Weights of a small autoregressive pixel model.
Training: soap at rate 0.0012, 19100 steps, batches of 128.
Data: trained on photos of plants and fungi (iNaturalist), 90422 training examples, 27.0 epochs.
Rows from block 3, named by matrix and row number. Rows with one number belong to one neuron. Each number is 200 + 20 x the weight over its row's rms, rounded and kept within 0 to 999. All counts start at 0. After the name is the row's rms in percent of the matrix's.
# gate: MLP gate (model.blocks.3.mlp.gate.weight, 1024x256), inputs 0-85
# fc1: MLP up (model.blocks.3.mlp.fc1.weight, 1024x256), inputs 0-85
# fc2: MLP down (model.blocks.3.mlp.fc2.weight, 256x1024, transposed), outputs 0-85
gate.49,114,209,233,183,190,220,207,253,181,227,211,204,222,217,232,216,219,206,225,197,225,159,162,194,188,198,223,176,203,177,218,215,209,187,227,239,192,214,180,190,239,216,203,211,221,202,216,212,176,202,182,193,210,198,187,189,206,247,230,220,210,193,237,203,159,211,184,162,180,229,201,210,201,215,239,178,195,172,177,184,176,209,201,209,184,159,156
fc1.49,104,254,205,187,193,213,195,190,181,223,181,226,176,223,204,166,213,230,173,212,187,223,222,208,224,185,196,202,187,187,231,222,183,192,207,178,177,232,210,219,175,187,218,211,189,224,174,195,183,215,209,231,165,200,190,188,226,183,194,198,221,216,210,253,165,208,165,215,228,202,227,223,193,184,201,193,214,193,234,225,219,242,247,197,228,203,184
fc2.49,107,213,188,191,210,210,175,210,224,208,193,222,197,234,226,189,207,249,181,177,193,216,174,211,174,183,195,211,199,191,187,220,199,191,193,169,171,197,193,200,213,212,211,189,189,194,228,215,205,207,180,198,200,200,202,191,155,198,205,227,205,244,211,228,173,221,163,190,174,188,179,195,222,204,190,212,211,189,250,162,205,215,180,216,219,203,148
gate.50,107,166,204,200,160,188,183,165,199,152,212,180,214,186,210,224,223,183,193,187,217,202,236,152,188,219,201,179,199,204,206,204,212,208,166,218,222,213,176,190,225,215,199,164,207,198,170,225,206,203,195,249,195,188,226,194,217,226,232,218,192,220,178,180,224,224,210,194,209,221,203,179,223,216,175,205,242,197,199,200,180,196,208,192,213,198,207
fc1.50,104,226,190,216,197,189,246,194,183,201,206,191,231,207,189,209,218,190,186,233,209,199,204,189,208,205,212,196,197,202,225,215,218,166,219,195,191,199,194,209,188,222,203,223,200,204,184,230,201,198,203,187,214,204,204,185,215,218,202,207,223,177,210,198,203,194,196,203,212,219,208,202,194,218,210,219,187,193,205,154,166,194,224,194,198,202,171
fc2.50,100,195,200,193,232,179,235,259,188,194,197,197,190,160,195,199,197,200,189,205,169,211,176,210,219,177,203,211,197,188,194,208,219,202,223,187,201,190,197,240,206,200,239,224,218,216,207,196,194,197,202,162,202,223,180,197,141,198,202,218,186,198,223,189,174,182,207,183,226,203,210,224,224,193,186,218,183,179,204,216,169,197,204,192,184,156,195
gate.51,102,221,179,200,217,212,229,201,184,214,201,180,197,164,176,174,227,188,189,232,234,194,181,206,213,212,228,183,211,230,195,177,199,164,183,182,229,218,203,177,203,245,198,181,210,211,226,188,135,173,211,178,191,216,231,213,217,219,164,222,223,226,209,194,208,223,182,171,192,197,205,205,184,194,220,216,191,187,155,157,232,172,179,222,184,212,207
fc1.51,102,195,185,226,178,226,214,227,183,196,158,220,209,210,201,184,208,189,185,205,207,196,172,210,187,193,226,174,201,213,212,227,216,200,201,201,170,183,198,219,238,208,194,166,205,211,167,176,199,212,181,203,217,213,230,232,216,201,182,216,198,194,273,211,188,190,211,231,199,232,191,197,183,207,221,203,205,150,184,185,205,188,176,200,176,177,253
fc2.51,103,251,191,194,208,211,228,175,244,177,186,170,199,204,191,202,191,181,227,192,202,190,221,136,203,217,223,180,196,210,187,192,184,187,154,183,189,189,176,219,176,201,182,219,205,213,229,210,229,254,198,196,183,192,181,189,212,191,194,193,223,203,190,165,224,186,187,211,190,202,185,207,178,219,203,225,200,185,181,194,213,200,200,209,195,210,224
gate.52,100,197,172,224,232,198,200,189,198,224,199,222,178,196,208,203,169,206,214,208,203,193,218,201,155,198,203,232,208,233,163,195,183,213,193,197,187,199,164,215,194,188,186,189,188,155,176,212,194,187,183,156,224,209,184,181,195,212,178,189,207,146,192,192,183,229,200,203,179,220,185,199,211,224,156,160,229,225,171,213,165,195,236,201,253,192,221
fc1.52,103,182,242,203,232,217,214,226,191,196,167,162,222,215,211,208,184,163,208,223,213,186,210,230,251,231,209,193,184,199,215,193,198,213,186,212,165,193,239,223,231,204,217,193,188,200,198,211,197,194,227,237,185,148,229,216,199,208,185,185,220,211,208,213,226,211,181,185,202,186,234,169,172,223,220,224,204,202,209,208,192,206,202,172,166,190,213
fc2.52,100,227,204,218,237,198,222,181,201,181,209,208,210,204,208,231,216,184,228,267,224,197,235,173,175,196,184,208,177,185,155,192,200,210,194,203,199,214,180,210,214,204,201,172,173,222,196,199,198,209,183,184,200,171,205,211,170,230,135,186,192,165,187,182,177,186,233,186,198,173,173,169,210,222,176,167,202,184,205,213,208,187,181,173,221,181,227
gate.53,100,219,176,173,201,187,185,199,138,203,222,197,187,231,164,202,201,177,161,186,180,185,200,216,185,171,196,212,236,193,203,210,203,207,218,200,217,176,205,183,205,194,213,191,187,194,203,172,225,204,223,186,166,203,186,214,184,160,172,182,189,194,209,169,217,212,209,195,180,170,195,181,219,199,188,182,218,213,219,203,174,202,194,187,230,158,199
fc1.53,102,222,203,217,190,181,223,142,161,200,206,196,215,227,146,217,214,170,198,188,176,184,214,204,194,210,194,202,170,179,215,217,181,203,214,192,184,171,228,204,224,188,232,199,202,178,178,229,209,157,222,192,236,191,209,184,166,189,210,227,183,158,186,197,173,193,211,175,200,177,184,213,176,196,207,203,207,187,226,220,204,173,200,214,173,155,224
fc2.53,100,221,232,189,250,209,188,215,226,202,198,211,194,196,255,177,213,233,225,206,192,182,206,205,189,196,191,193,193,208,205,192,180,201,212,187,203,203,196,195,229,188,194,207,166,164,167,210,180,200,214,223,219,190,224,216,163,165,223,194,213,235,169,222,194,251,233,202,210,193,219,238,238,189,195,172,224,184,203,183,204,210,226,232,180,191,176
gate.54,105,190,192,197,237,223,162,201,208,230,213,203,214,210,169,196,193,199,200,232,209,209,190,159,220,189,186,190,211,171,231,228,222,210,204,187,222,210,227,198,154,189,207,199,227,227,202,179,200,176,189,223,179,212,206,229,213,202,223,154,194,185,235,235,219,198,219,203,166,220,205,219,197,167,179,194,235,190,240,187,188,182,190,233,197,179,156
fc1.54,099,194,181,200,203,192,231,184,214,202,201,238,184,217,191,206,177,216,200,218,205,215,207,215,205,176,193,232,198,181,203,197,181,209,212,213,182,193,180,218,195,195,210,182,233,197,194,164,209,196,212,214,199,211,193,203,194,217,176,188,184,170,204,210,202,171,213,200,258,224,229,190,223,217,182,213,186,185,177,172,204,166,193,199,185,217,188
fc2.54,091,205,206,190,175,217,208,199,176,204,190,181,186,184,230,222,220,186,189,215,163,181,182,201,205,196,206,190,208,212,182,228,223,192,180,200,210,200,202,186,202,197,201,177,213,205,203,200,196,195,227,204,200,207,213,238,182,207,145,228,227,199,192,164,191,176,234,168,202,222,183,181,176,207,187,184,196,168,182,224,204,192,208,202,223,216,181
gate.55,099,202,180,187,199,195,216,166,215,181,185,192,186,218,188,189,231,216,219,198,206,179,211,175,199,218,194,229,202,216,217,225,212,205,177,188,211,217,195,175,218,195,206,199,196,230,220,181,211,244,201,217,211,177,225,220,201,182,181,208,180,200,239,225,249,213,204,182,172,202,172,212,216,258,176,242,183,181,190,197,184,185,217,209,154,204,228
fc1.55,091,220,153,207,179,205,248,201,199,211,205,205,198,166,211,190,212,209,249,206,186,208,243,171,208,228,174,235,244,224,161,224,181,186,198,222,230,210,182,191,218,226,190,187,188,215,211,204,208,199,180,233,196,191,225,203,184,212,193,203,196,232,229,263,230,183,186,213,183,183,202,180,210,187,205,228,215,212,200,206,191,194,228,201,194,176,232
fc2.55,094,187,182,211,196,197,189,184,207,200,180,228,204,199,190,176,198,189,195,192,225,197,221,203,222,198,194,199,236,201,219,187,220,185,220,211,237,185,225,189,211,186,233,207,214,194,204,205,216,198,200,217,203,184,220,213,224,195,201,164,164,212,211,180,223,211,180,204,208,241,201,218,210,206,203,181,210,186,195,191,180,182,172,246,184,206,202
gate.56,099,221,165,219,236,190,212,187,187,205,185,239,189,202,197,194,211,168,155,190,189,225,187,199,208,186,234,201,198,217,198,175,206,173,194,197,178,224,195,206,212,183,194,166,150,202,196,134,212,217,157,194,197,229,212,198,198,205,204,240,213,173,181,202,175,177,267,180,224,180,280,198,209,226,207,200,174,212,216,203,176,188,181,205,186,209,230
fc1.56,097,217,209,181,195,204,212,192,219,194,205,177,196,216,188,212,155,206,193,196,185,205,224,195,196,239,198,225,176,201,222,188,249,197,201,231,209,211,195,194,221,195,217,216,214,188,168,228,208,207,210,191,235,192,203,192,239,214,189,167,185,195,200,213,243,209,172,243,169,224,178,199,214,221,218,164,202,225,138,179,197,231,180,183,210,197,233
fc2.56,100,181,211,205,216,173,209,210,180,192,210,183,211,171,195,201,197,197,158,210,202,203,170,204,213,181,213,168,201,180,185,161,242,186,218,203,184,224,183,211,181,211,117,171,148,157,183,209,169,196,182,168,207,172,209,188,191,178,187,190,177,190,189,197,173,204,218,198,203,202,189,161,199,202,184,189,199,171,202,212,193,218,201,209,230,184,177
gate.57,101,183,189,197,227,218,173,186,190,218,206,218,199,193,188,216,193,224,220,178,206,213,203,249,197,185,241,210,195,218,178,191,172,172,210,218,181,190,170,203,220,196,216,200,187,189,214,223,188,168,205,189,231,222,204,213,163,224,206,220,222,213,203,217,184,201,182,212,199,211,190,224,187,177,229,235,172,168,171,182,222,249,237,184,199,195,211
fc1.57,104,189,223,184,210,202,202,238,208,197,216,171,197,207,216,189,176,253,212,220,205,206,179,205,213,204,180,188,235,180,203,213,199,208,218,202,211,249,225,202,200,210,209,191,190,203,203,216,171,174,218,162,215,192,190,192,191,197,201,208,193,166,184,181,220,204,205,209,194,218,270,205,214,182,173,174,226,272,199,184,211,216,184,219,219,188,187
fc2.57,105,214,205,178,195,216,194,186,212,191,204,233,215,235,175,209,203,204,203,214,214,202,220,228,182,209,165,183,213,193,189,158,208,182,208,221,203,219,187,221,198,232,225,195,204,195,213,174,226,166,220,187,239,219,192,179,215,191,202,181,237,157,199,206,174,211,185,187,181,251,200,220,189,198,202,200,197,217,195,192,185,201,200,229,213,193,206
gate.58,097,193,186,207,205,214,200,226,193,217,182,212,256,175,205,206,236,187,207,198,156,189,229,201,218,173,231,166,198,198,231,214,188,196,187,241,207,204,213,204,205,195,205,170,186,220,207,180,178,197,204,189,246,208,222,200,230,218,192,203,186,199,228,193,175,236,187,211,188,170,178,191,175,157,159,219,195,210,194,196,191,213,213,192,228,198,205
fc1.58,102,187,202,182,215,194,202,235,243,196,187,194,230,190,194,209,204,213,209,180,206,190,189,224,196,232,215,208,192,260,168,187,204,170,228,221,179,238,214,186,186,192,225,221,239,206,230,203,209,173,241,185,233,169,201,177,220,199,240,232,155,199,225,217,186,188,179,220,182,191,193,212,186,189,184,151,203,204,239,181,176,178,162,227,176,178,208
fc2.58,109,211,202,224,198,216,239,165,173,197,204,217,192,187,203,191,153,178,159,203,203,212,226,172,204,204,167,178,198,202,223,187,198,188,213,184,188,180,170,188,219,196,200,161,196,158,164,222,215,192,162,165,172,153,209,194,234,186,205,199,163,190,178,195,186,219,201,186,182,212,186,204,196,208,214,249,220,164,178,206,210,214,229,188,202,200,188
gate.59,103,188,187,188,225,203,203,146,199,182,208,167,207,186,175,230,172,200,207,179,221,183,181,207,190,203,173,190,181,213,183,204,224,174,213,228,192,196,241,214,201,223,207,215,173,208,194,209,218,222,197,215,216,205,185,215,222,238,153,184,218,181,221,215,173,220,187,211,202,190,175,244,204,252,226,184,192,176,230,212,173,177,236,219,197,186,202
fc1.59,101,254,181,203,170,195,177,142,155,173,241,179,195,221,217,212,203,217,190,223,187,203,181,222,184,176,219,207,220,216,230,185,210,199,218,194,196,183,160,194,195,206,178,214,214,187,151,185,202,252,191,193,261,192,213,161,208,199,200,242,188,197,249,200,216,216,218,193,188,212,196,217,194,193,208,214,212,182,200,215,197,193,204,215,191,191,198
fc2.59,101,228,183,230,171,194,175,244,225,199,211,205,178,205,204,169,225,168,164,205,184,231,220,206,171,214,222,194,212,193,161,195,182,205,178,220,205,173,171,218,183,208,221,229,222,198,174,184,195,189,197,199,196,182,213,187,202,219,210,226,185,232,245,216,202,211,200,184,204,190,188,210,200,168,180,204,210,217,179,188,202,199,171,207,187,209,213
gate.60,096,231,214,214,226,214,204,184,172,213,207,206,201,190,210,214,191,210,188,248,207,172,187,182,170,224,191,179,186,203,216,220,185,194,164,214,196,177,216,211,187,212,229,201,208,193,179,178,222,189,222,192,219,204,214,189,180,221,166,193,199,201,204,184,172,205,187,206,196,217,168,203,212,181,192,228,220,208,188,200,227,195,227,205,204,209,164
fc1.60,100,146,200,189,213,206,181,212,177,214,210,197,192,173,208,188,192,186,173,201,188,175,232,194,190,213,210,199,169,226,213,222,203,215,190,191,203,201,216,210,200,227,211,204,183,213,147,230,171,184,218,207,222,206,202,212,191,219,201,180,167,208,200,174,239,204,236,186,205,256,163,219,198,184,179,247,209,183,213,203,197,202,171,197,177,204,180
fc2.60,097,147,211,192,216,179,200,193,187,208,224,199,182,191,199,204,231,207,235,217,222,200,198,195,183,195,184,220,194,202,150,235,184,210,202,192,182,195,169,242,190,264,186,195,184,198,213,189,184,208,192,202,189,223,197,198,176,191,136,241,191,168,204,217,167,190,216,219,178,211,210,243,211,205,182,216,173,201,188,167,191,219,200,190,196,219,213
gate.61,094,205,217,178,176,229,212,203,219,192,180,187,201,199,220,197,191,218,189,207,202,222,162,205,244,182,209,179,208,184,197,200,158,182,214,160,189,202,182,201,208,193,212,178,182,206,181,210,209,224,190,203,244,202,206,190,194,210,170,186,215,176,212,203,218,206,206,198,201,197,219,199,175,213,153,177,214,190,190,183,169,212,222,189,234,185,172
fc1.61,089,177,197,196,206,197,213,216,181,165,193,222,214,194,245,201,232,184,213,136,214,218,213,207,186,217,191,192,200,207,198,216,196,195,215,201,191,223,197,227,200,208,181,216,151,219,193,211,207,182,211,188,208,208,201,208,208,198,168,175,218,197,182,196,185,191,216,218,242,197,195,188,213,231,246,180,202,200,224,204,229,197,209,177,200,216,207
fc2.61,088,174,187,181,203,196,163,202,246,165,162,215,227,204,191,194,196,220,201,197,218,218,196,236,227,169,198,189,188,224,177,177,203,176,236,170,214,212,204,197,165,209,218,201,202,204,172,209,201,175,197,184,207,188,205,209,176,177,177,191,199,218,198,234,260,193,201,200,211,215,180,209,220,225,189,191,215,189,198,210,200,190,196,206,179,170,206
gate.62,103,204,182,209,180,220,216,187,198,164,187,208,180,218,205,194,237,192,207,183,204,181,210,144,160,206,191,205,219,203,208,218,203,211,185,247,156,215,208,219,227,194,192,197,199,202,194,209,184,202,210,186,204,218,245,210,195,205,212,199,185,213,226,225,202,212,190,192,186,202,200,224,184,143,201,215,165,171,249,246,182,173,196,174,180,192,208
fc1.62,100,207,222,193,187,203,194,191,200,188,201,251,218,188,186,174,213,204,228,170,195,214,166,181,198,196,168,179,185,217,216,195,185,218,232,196,183,170,221,186,192,181,230,176,189,207,214,177,220,173,202,200,201,192,181,220,187,185,146,222,202,177,206,176,194,153,234,197,164,202,211,174,189,192,208,204,214,224,208,219,204,236,205,204,156,216,184
fc2.62,095,194,200,186,190,203,205,232,188,171,213,176,190,204,202,187,236,210,216,219,222,229,161,221,194,167,219,198,215,177,189,192,212,175,178,252,230,206,193,250,172,199,204,184,192,190,184,177,221,171,184,176,250,193,221,213,220,199,197,217,214,213,174,226,193,194,220,189,195,197,228,216,230,195,208,181,189,189,240,230,199,178,192,185,169,172,197
gate.63,098,217,213,248,227,197,244,188,177,206,196,223,178,209,169,192,213,188,194,219,190,215,240,160,158,207,242,216,195,211,192,206,176,235,166,200,208,226,195,178,206,197,189,224,190,204,196,190,171,212,188,201,229,226,209,174,216,236,191,198,185,220,214,203,231,198,221,189,191,189,194,194,229,203,180,217,254,214,176,200,201,212,189,204,205,205,184
fc1.63,102,199,184,177,173,207,216,198,164,210,224,225,220,243,180,186,196,200,172,214,210,241,172,221,212,193,199,208,192,178,211,207,198,207,185,166,195,205,192,220,232,181,173,211,206,220,250,187,163,197,210,217,200,219,237,184,201,216,188,198,181,190,182,222,215,177,191,178,184,194,188,242,244,242,219,180,195,164,180,185,198,185,212,188,172,198,225
fc2.63,100,177,157,169,198,177,195,217,187,209,185,181,185,205,233,192,225,188,196,213,184,180,211,208,235,205,150,231,207,183,180,205,192,232,210,224,173,214,246,212,205,209,207,215,206,218,179,203,206,195,206,206,210,205,203,188,204,162,188,199,203,195,191,172,159,188,185,165,179,226,223,185,207,230,195,206,185,220,185,178,176,206,191,184,179,213,190
gate.64,101,184,222,208,176,156,184,220,172,224,201,198,218,192,197,217,172,217,213,218,176,178,207,196,207,175,223,204,227,222,199,244,195,175,214,199,191,179,192,230,193,217,181,181,184,215,179,187,205,199,219,247,233,180,261,200,183,184,204,189,217,206,227,194,168,154,217,188,214,182,206,185,226,187,183,189,191,220,184,199,189,205,229,191,190,219,216
fc1.64,102,153,196,200,227,173,220,219,198,213,189,199,232,193,188,200,178,217,185,203,200,193,185,198,218,205,171,203,177,191,156,191,213,215,224,169,197,199,203,181,176,183,187,189,220,220,196,212,230,193,173,186,225,221,190,204,208,211,180,204,195,200,183,170,185,194,194,179,163,172,196,219,212,204,208,192,207,213,170,184,214,169,176,209,212,195,206
fc2.64,100,150,225,214,215,164,185,225,230,228,220,248,226,199,201,200,167,184,217,213,182,193,212,227,222,181,182,192,183,199,186,208,211,186,178,208,200,208,179,216,186,213,196,166,204,213,212,201,204,175,233,186,177,183,189,182,190,179,172,217,252,213,201,161,226,228,203,202,179,193,242,229,187,166,185,170,216,234,184,194,215,203,210,220,199,224,172
gate.65,098,204,210,181,215,170,228,207,166,207,186,194,203,216,146,205,215,202,226,208,237,187,207,159,184,185,199,225,220,176,209,175,208,190,216,218,201,202,187,196,207,174,203,209,198,146,199,175,213,190,182,202,193,190,199,176,215,204,200,184,183,207,200,161,197,189,196,192,183,197,210,176,188,232,137,224,193,222,213,241,183,200,201,210,195,216,191
fc1.65,101,204,197,200,201,214,231,216,207,191,181,227,235,205,200,195,205,194,245,213,239,228,220,204,181,207,182,226,207,193,210,174,215,176,180,189,216,152,185,199,202,206,173,243,176,213,194,183,208,181,207,207,219,205,212,196,173,184,182,225,206,216,173,208,201,228,207,203,158,184,247,202,175,207,181,216,192,200,189,174,197,181,178,209,199,171,222
fc2.65,100,180,175,200,184,220,205,212,224,178,194,210,173,211,248,196,194,192,177,204,179,207,205,223,195,229,167,212,201,189,221,191,186,211,158,190,165,203,214,185,187,204,180,188,195,225,216,224,208,202,158,188,233,218,187,184,192,150,223,190,237,240,226,172,194,215,206,202,161,185,213,209,198,194,237,176,216,221,224,197,181,227,166,222,183,196,185
gate.66,101,185,221,205,210,225,210,160,229,212,199,205,171,163,197,205,175,231,209,205,232,250,192,203,173,180,196,185,228,208,199,169,202,205,223,182,200,214,190,173,188,154,227,179,187,191,179,190,213,171,202,178,190,197,195,204,188,217,243,191,163,221,186,241,184,202,202,210,169,212,200,201,176,182,184,165,202,213,197,193,167,227,224,207,202,175,192
fc1.66,101,196,213,191,222,193,202,170,216,204,174,199,221,183,191,217,190,190,232,195,218,186,186,216,199,182,194,213,201,210,169,188,223,206,222,177,194,169,209,200,196,178,213,243,197,166,233,184,212,225,236,212,190,211,208,226,187,201,213,183,182,194,170,192,214,193,191,175,189,196,174,211,194,201,185,219,209,191,227,177,224,186,229,195,229,198,172
fc2.66,103,205,205,211,230,185,195,211,200,199,185,237,191,195,212,209,219,182,191,182,181,179,192,202,238,205,214,212,149,236,198,210,179,162,200,164,197,195,228,236,194,191,192,184,148,201,186,180,218,219,166,182,204,206,196,220,170,149,193,202,217,208,196,186,174,213,239,216,210,188,212,193,212,224,217,217,236,179,185,209,215,233,202,206,173,230,208
gate.67,102,164,179,209,205,210,227,202,175,209,217,207,235,210,168,228,202,202,209,180,194,221,202,233,187,185,210,202,229,178,235,205,210,196,151,171,178,225,203,238,183,172,181,199,203,190,200,203,207,215,182,227,161,198,194,187,185,181,163,205,152,220,220,196,162,198,182,202,242,168,157,193,178,196,185,197,188,214,184,190,174,207,167,178,163,184,195
fc1.67,098,190,169,192,181,214,205,202,181,200,223,198,218,192,192,216,199,197,173,204,138,201,214,210,211,213,232,210,195,198,182,228,222,224,220,239,215,202,235,204,193,222,231,195,197,234,200,229,186,198,204,216,219,214,215,213,173,219,184,212,252,195,207,176,215,242,252,196,169,202,216,205,176,190,221,181,181,191,211,227,183,229,242,214,234,223,204
fc2.67,103,180,193,213,203,210,199,200,174,228,211,193,228,210,202,209,219,164,182,218,182,218,185,204,203,219,207,209,241,216,227,193,224,181,200,200,208,210,172,248,198,203,210,189,165,194,211,211,179,181,224,197,213,223,208,210,184,179,188,163,198,225,191,204,210,201,234,171,176,196,194,187,188,173,196,202,200,171,150,186,217,214,179,170,192,187,197
gate.69,096,190,190,172,186,168,207,174,207,205,227,193,213,198,189,214,198,191,172,181,203,175,238,194,182,180,190,213,176,219,192,186,198,189,187,205,213,216,203,185,225,196,226,141,190,221,235,154,194,219,208,214,178,206,235,220,197,209,206,193,183,203,235,214,163,185,213,211,177,188,198,188,173,220,200,225,218,228,255,242,167,216,188,177,179,170,214
fc1.69,100,193,235,209,232,165,191,191,181,207,232,183,196,173,186,198,235,202,232,213,197,212,175,207,205,214,218,211,175,233,220,168,229,229,202,196,203,165,206,194,227,197,221,195,204,188,213,194,188,194,180,225,197,157,237,223,197,183,246,209,189,192,212,164,157,199,193,175,173,229,207,169,196,129,187,177,202,190,244,204,189,209,227,197,187,205,198
fc2.69,102,198,181,220,206,239,248,212,190,194,150,220,217,227,194,209,193,220,179,217,184,170,210,192,180,151,202,192,204,203,172,189,196,172,228,222,210,216,213,232,168,235,213,260,173,211,166,185,195,196,209,168,206,211,201,171,163,199,194,185,199,191,200,207,247,217,198,201,199,186,178,218,216,206,217,208,233,191,214,177,208,197,176,219,175,188,198
gate.70,103,197,197,193,199,242,203,183,208,231,199,210,169,207,224,193,199,157,177,229,250,193,199,214,200,199,217,181,187,206,226,187,201,197,219,211,197,221,181,241,215,175,186,194,235,179,222,196,188,229,211,200,193,199,220,217,184,227,218,198,218,183,205,202,207,214,227,176,198,189,178,182,200,195,215,192,198,163,201,198,189,223,157,202,234,181,212
fc1.70,094,175,207,196,238,208,194,200,172,191,229,217,190,232,166,175,201,194,205,219,215,207,209,191,229,168,208,229,215,187,201,219,184,207,205,212,193,177,197,174,191,219,206,209,189,201,223,206,208,203,208,184,203,195,149,169,183,174,160,180,205,179,184,218,203,202,193,232,218,196,189,198,210,184,194,213,190,196,178,205,208,196,235,174,223,192,186
fc2.70,109,210,175,201,190,213,226,209,159,167,208,193,208,204,192,217,233,211,191,187,173,183,184,224,222,203,191,229,176,233,174,189,211,205,208,194,223,206,222,126,187,201,208,169,215,221,164,168,202,197,203,202,186,178,176,198,206,204,215,211,211,162,205,214,192,165,190,245,190,200,258,207,221,213,189,229,236,216,199,196,210,207,240,195,229,206,191
gate.71,102,234,213,211,177,197,178,197,216,180,145,184,177,216,218,221,177,231,194,215,203,230,163,204,202,185,210,201,221,199,175,194,183,217,189,201,192,200,171,231,196,177,188,197,193,220,206,199,212,201,215,206,229,215,224,197,257,194,227,178,195,168,225,205,189,189,198,180,225,214,209,168,209,183,165,210,221,191,166,182,177,199,170,217,188,188,176
fc1.71,102,200,204,177,214,206,205,221,227,201,182,213,205,183,217,209,161,222,184,243,189,181,190,191,175,231,195,200,212,212,193,174,216,192,206,234,211,187,179,191,211,179,189,244,208,192,254,175,209,202,201,196,180,215,239,211,225,215,181,187,206,196,204,216,217,209,227,208,172,212,226,184,206,240,183,208,171,198,167,189,187,211,236,198,181,212,204
fc2.71,101,185,213,182,197,205,210,199,228,189,211,200,228,199,171,189,164,210,181,207,202,177,202,199,202,207,192,217,208,186,197,189,218,149,196,172,199,189,183,267,181,218,218,186,160,198,210,177,182,209,212,180,213,206,210,240,203,193,191,191,210,167,197,185,185,188,211,244,238,177,167,218,189,165,195,190,162,195,158,180,231,228,207,175,183,233,229
gate.72,100,207,220,173,225,214,213,193,198,194,176,181,192,177,214,178,210,204,190,199,246,194,180,224,182,169,206,185,175,178,183,191,207,231,167,225,171,201,230,232,160,198,187,196,204,233,236,193,184,190,207,201,217,188,204,223,196,202,224,174,165,186,202,206,221,172,204,216,209,185,178,210,229,193,161,171,162,200,202,211,203,199,217,216,208,178,194
fc1.72,103,190,203,186,175,214,213,187,154,214,238,186,193,200,151,159,175,172,203,218,209,212,221,200,175,189,231,213,176,160,237,192,223,194,184,203,182,152,195,170,224,234,219,233,205,195,220,203,187,207,183,183,215,201,205,157,218,224,170,212,194,214,171,238,171,184,193,192,182,205,184,219,206,202,180,226,215,170,196,232,193,182,190,224,178,202,189
fc2.72,106,212,226,175,170,188,173,189,194,166,222,205,228,200,160,216,163,188,195,207,193,204,194,193,187,189,191,218,204,157,231,166,204,185,184,203,209,188,182,182,225,229,214,259,202,171,201,175,192,190,216,216,226,228,239,215,150,195,176,209,207,233,192,231,203,198,164,193,189,175,181,171,187,177,211,234,222,186,204,214,191,163,187,194,178,183,219
gate.73,095,215,239,217,210,196,218,212,162,192,164,218,233,205,189,209,185,238,221,183,177,194,201,172,222,213,177,232,198,204,209,192,199,206,188,225,167,213,219,235,183,208,217,223,206,187,200,205,185,222,188,189,193,246,209,184,179,184,197,195,221,177,218,203,233,243,189,203,176,180,177,224,183,192,208,209,226,183,223,190,194,144,210,221,209,184,205
fc1.73,098,217,221,203,196,184,212,197,204,208,157,189,210,174,236,172,209,207,186,190,204,188,209,183,220,182,204,169,172,200,205,199,206,187,193,227,219,195,212,275,184,195,204,213,180,184,178,194,193,204,227,219,134,228,161,192,201,188,196,193,189,191,208,214,176,201,174,203,201,203,185,244,245,198,207,186,180,213,178,157,206,187,221,183,199,210,205
fc2.73,093,185,186,206,180,239,191,199,212,187,232,211,180,239,230,207,205,207,179,224,227,204,201,225,193,214,168,194,246,185,208,212,206,187,160,193,187,198,200,158,201,187,187,210,208,220,159,182,138,189,222,214,207,135,181,207,188,208,226,212,226,190,190,232,197,177,202,205,178,183,196,237,197,170,186,211,200,215,200,240,178,212,233,192,186,172,196
gate.74,096,206,193,217,180,184,221,216,250,211,217,227,199,204,190,212,217,213,185,199,203,205,208,235,191,202,168,224,234,180,229,194,208,223,171,214,208,192,172,194,204,220,195,192,199,207,194,182,226,210,207,175,197,222,174,193,203,219,231,179,194,227,166,189,200,198,165,150,173,225,217,217,227,198,170,183,213,205,202,237,185,210,176,215,197,202,200
fc1.74,100,191,196,205,219,255,213,216,198,178,149,174,211,273,180,193,216,216,200,235,217,202,180,194,198,198,191,197,209,191,203,222,197,202,243,231,191,185,197,194,199,165,191,206,216,208,174,187,206,208,203,173,227,219,237,213,232,198,178,189,228,205,189,180,211,204,199,202,203,206,209,190,184,204,190,220,181,235,211,221,223,234,195,191,246,211,201
fc2.74,099,200,205,188,172,151,176,174,195,228,224,191,206,151,208,222,213,196,216,178,184,226,240,201,166,190,231,186,188,205,218,222,219,211,155,185,230,220,190,178,218,198,221,202,190,180,203,178,184,210,175,198,187,209,179,215,217,207,214,208,209,183,190,230,197,203,207,177,184,191,167,231,182,203,196,198,183,199,210,182,183,243,217,204,208,192,215
gate.75,097,200,190,240,201,166,226,197,183,186,215,179,209,224,203,222,181,254,186,207,195,203,218,188,175,231,199,197,206,174,242,230,236,185,202,182,183,241,193,239,254,216,220,239,199,191,194,197,174,247,187,206,178,168,195,211,226,165,196,251,165,211,222,240,232,190,202,225,200,192,197,188,205,178,230,234,174,197,156,199,198,174,230,213,208,177,193
fc1.75,099,202,192,207,210,219,177,194,226,194,178,194,229,182,208,225,201,191,212,222,181,168,200,219,211,192,222,173,208,171,226,220,210,174,171,223,168,226,212,204,200,201,211,197,210,158,188,209,210,175,133,210,207,180,204,179,191,212,205,257,200,232,203,202,190,199,224,174,240,174,182,218,188,193,173,202,175,200,219,198,190,185,205,216,206,186,208
fc2.75,101,225,215,183,174,215,203,205,172,219,172,225,192,189,186,174,161,187,206,193,190,202,177,195,210,183,188,230,193,225,176,200,210,196,219,208,185,218,215,215,141,189,219,216,182,199,219,206,225,180,219,217,214,192,173,166,240,203,211,174,207,182,189,172,214,211,189,195,206,222,195,211,211,193,206,183,200,198,197,207,168,194,209,225,194,204,208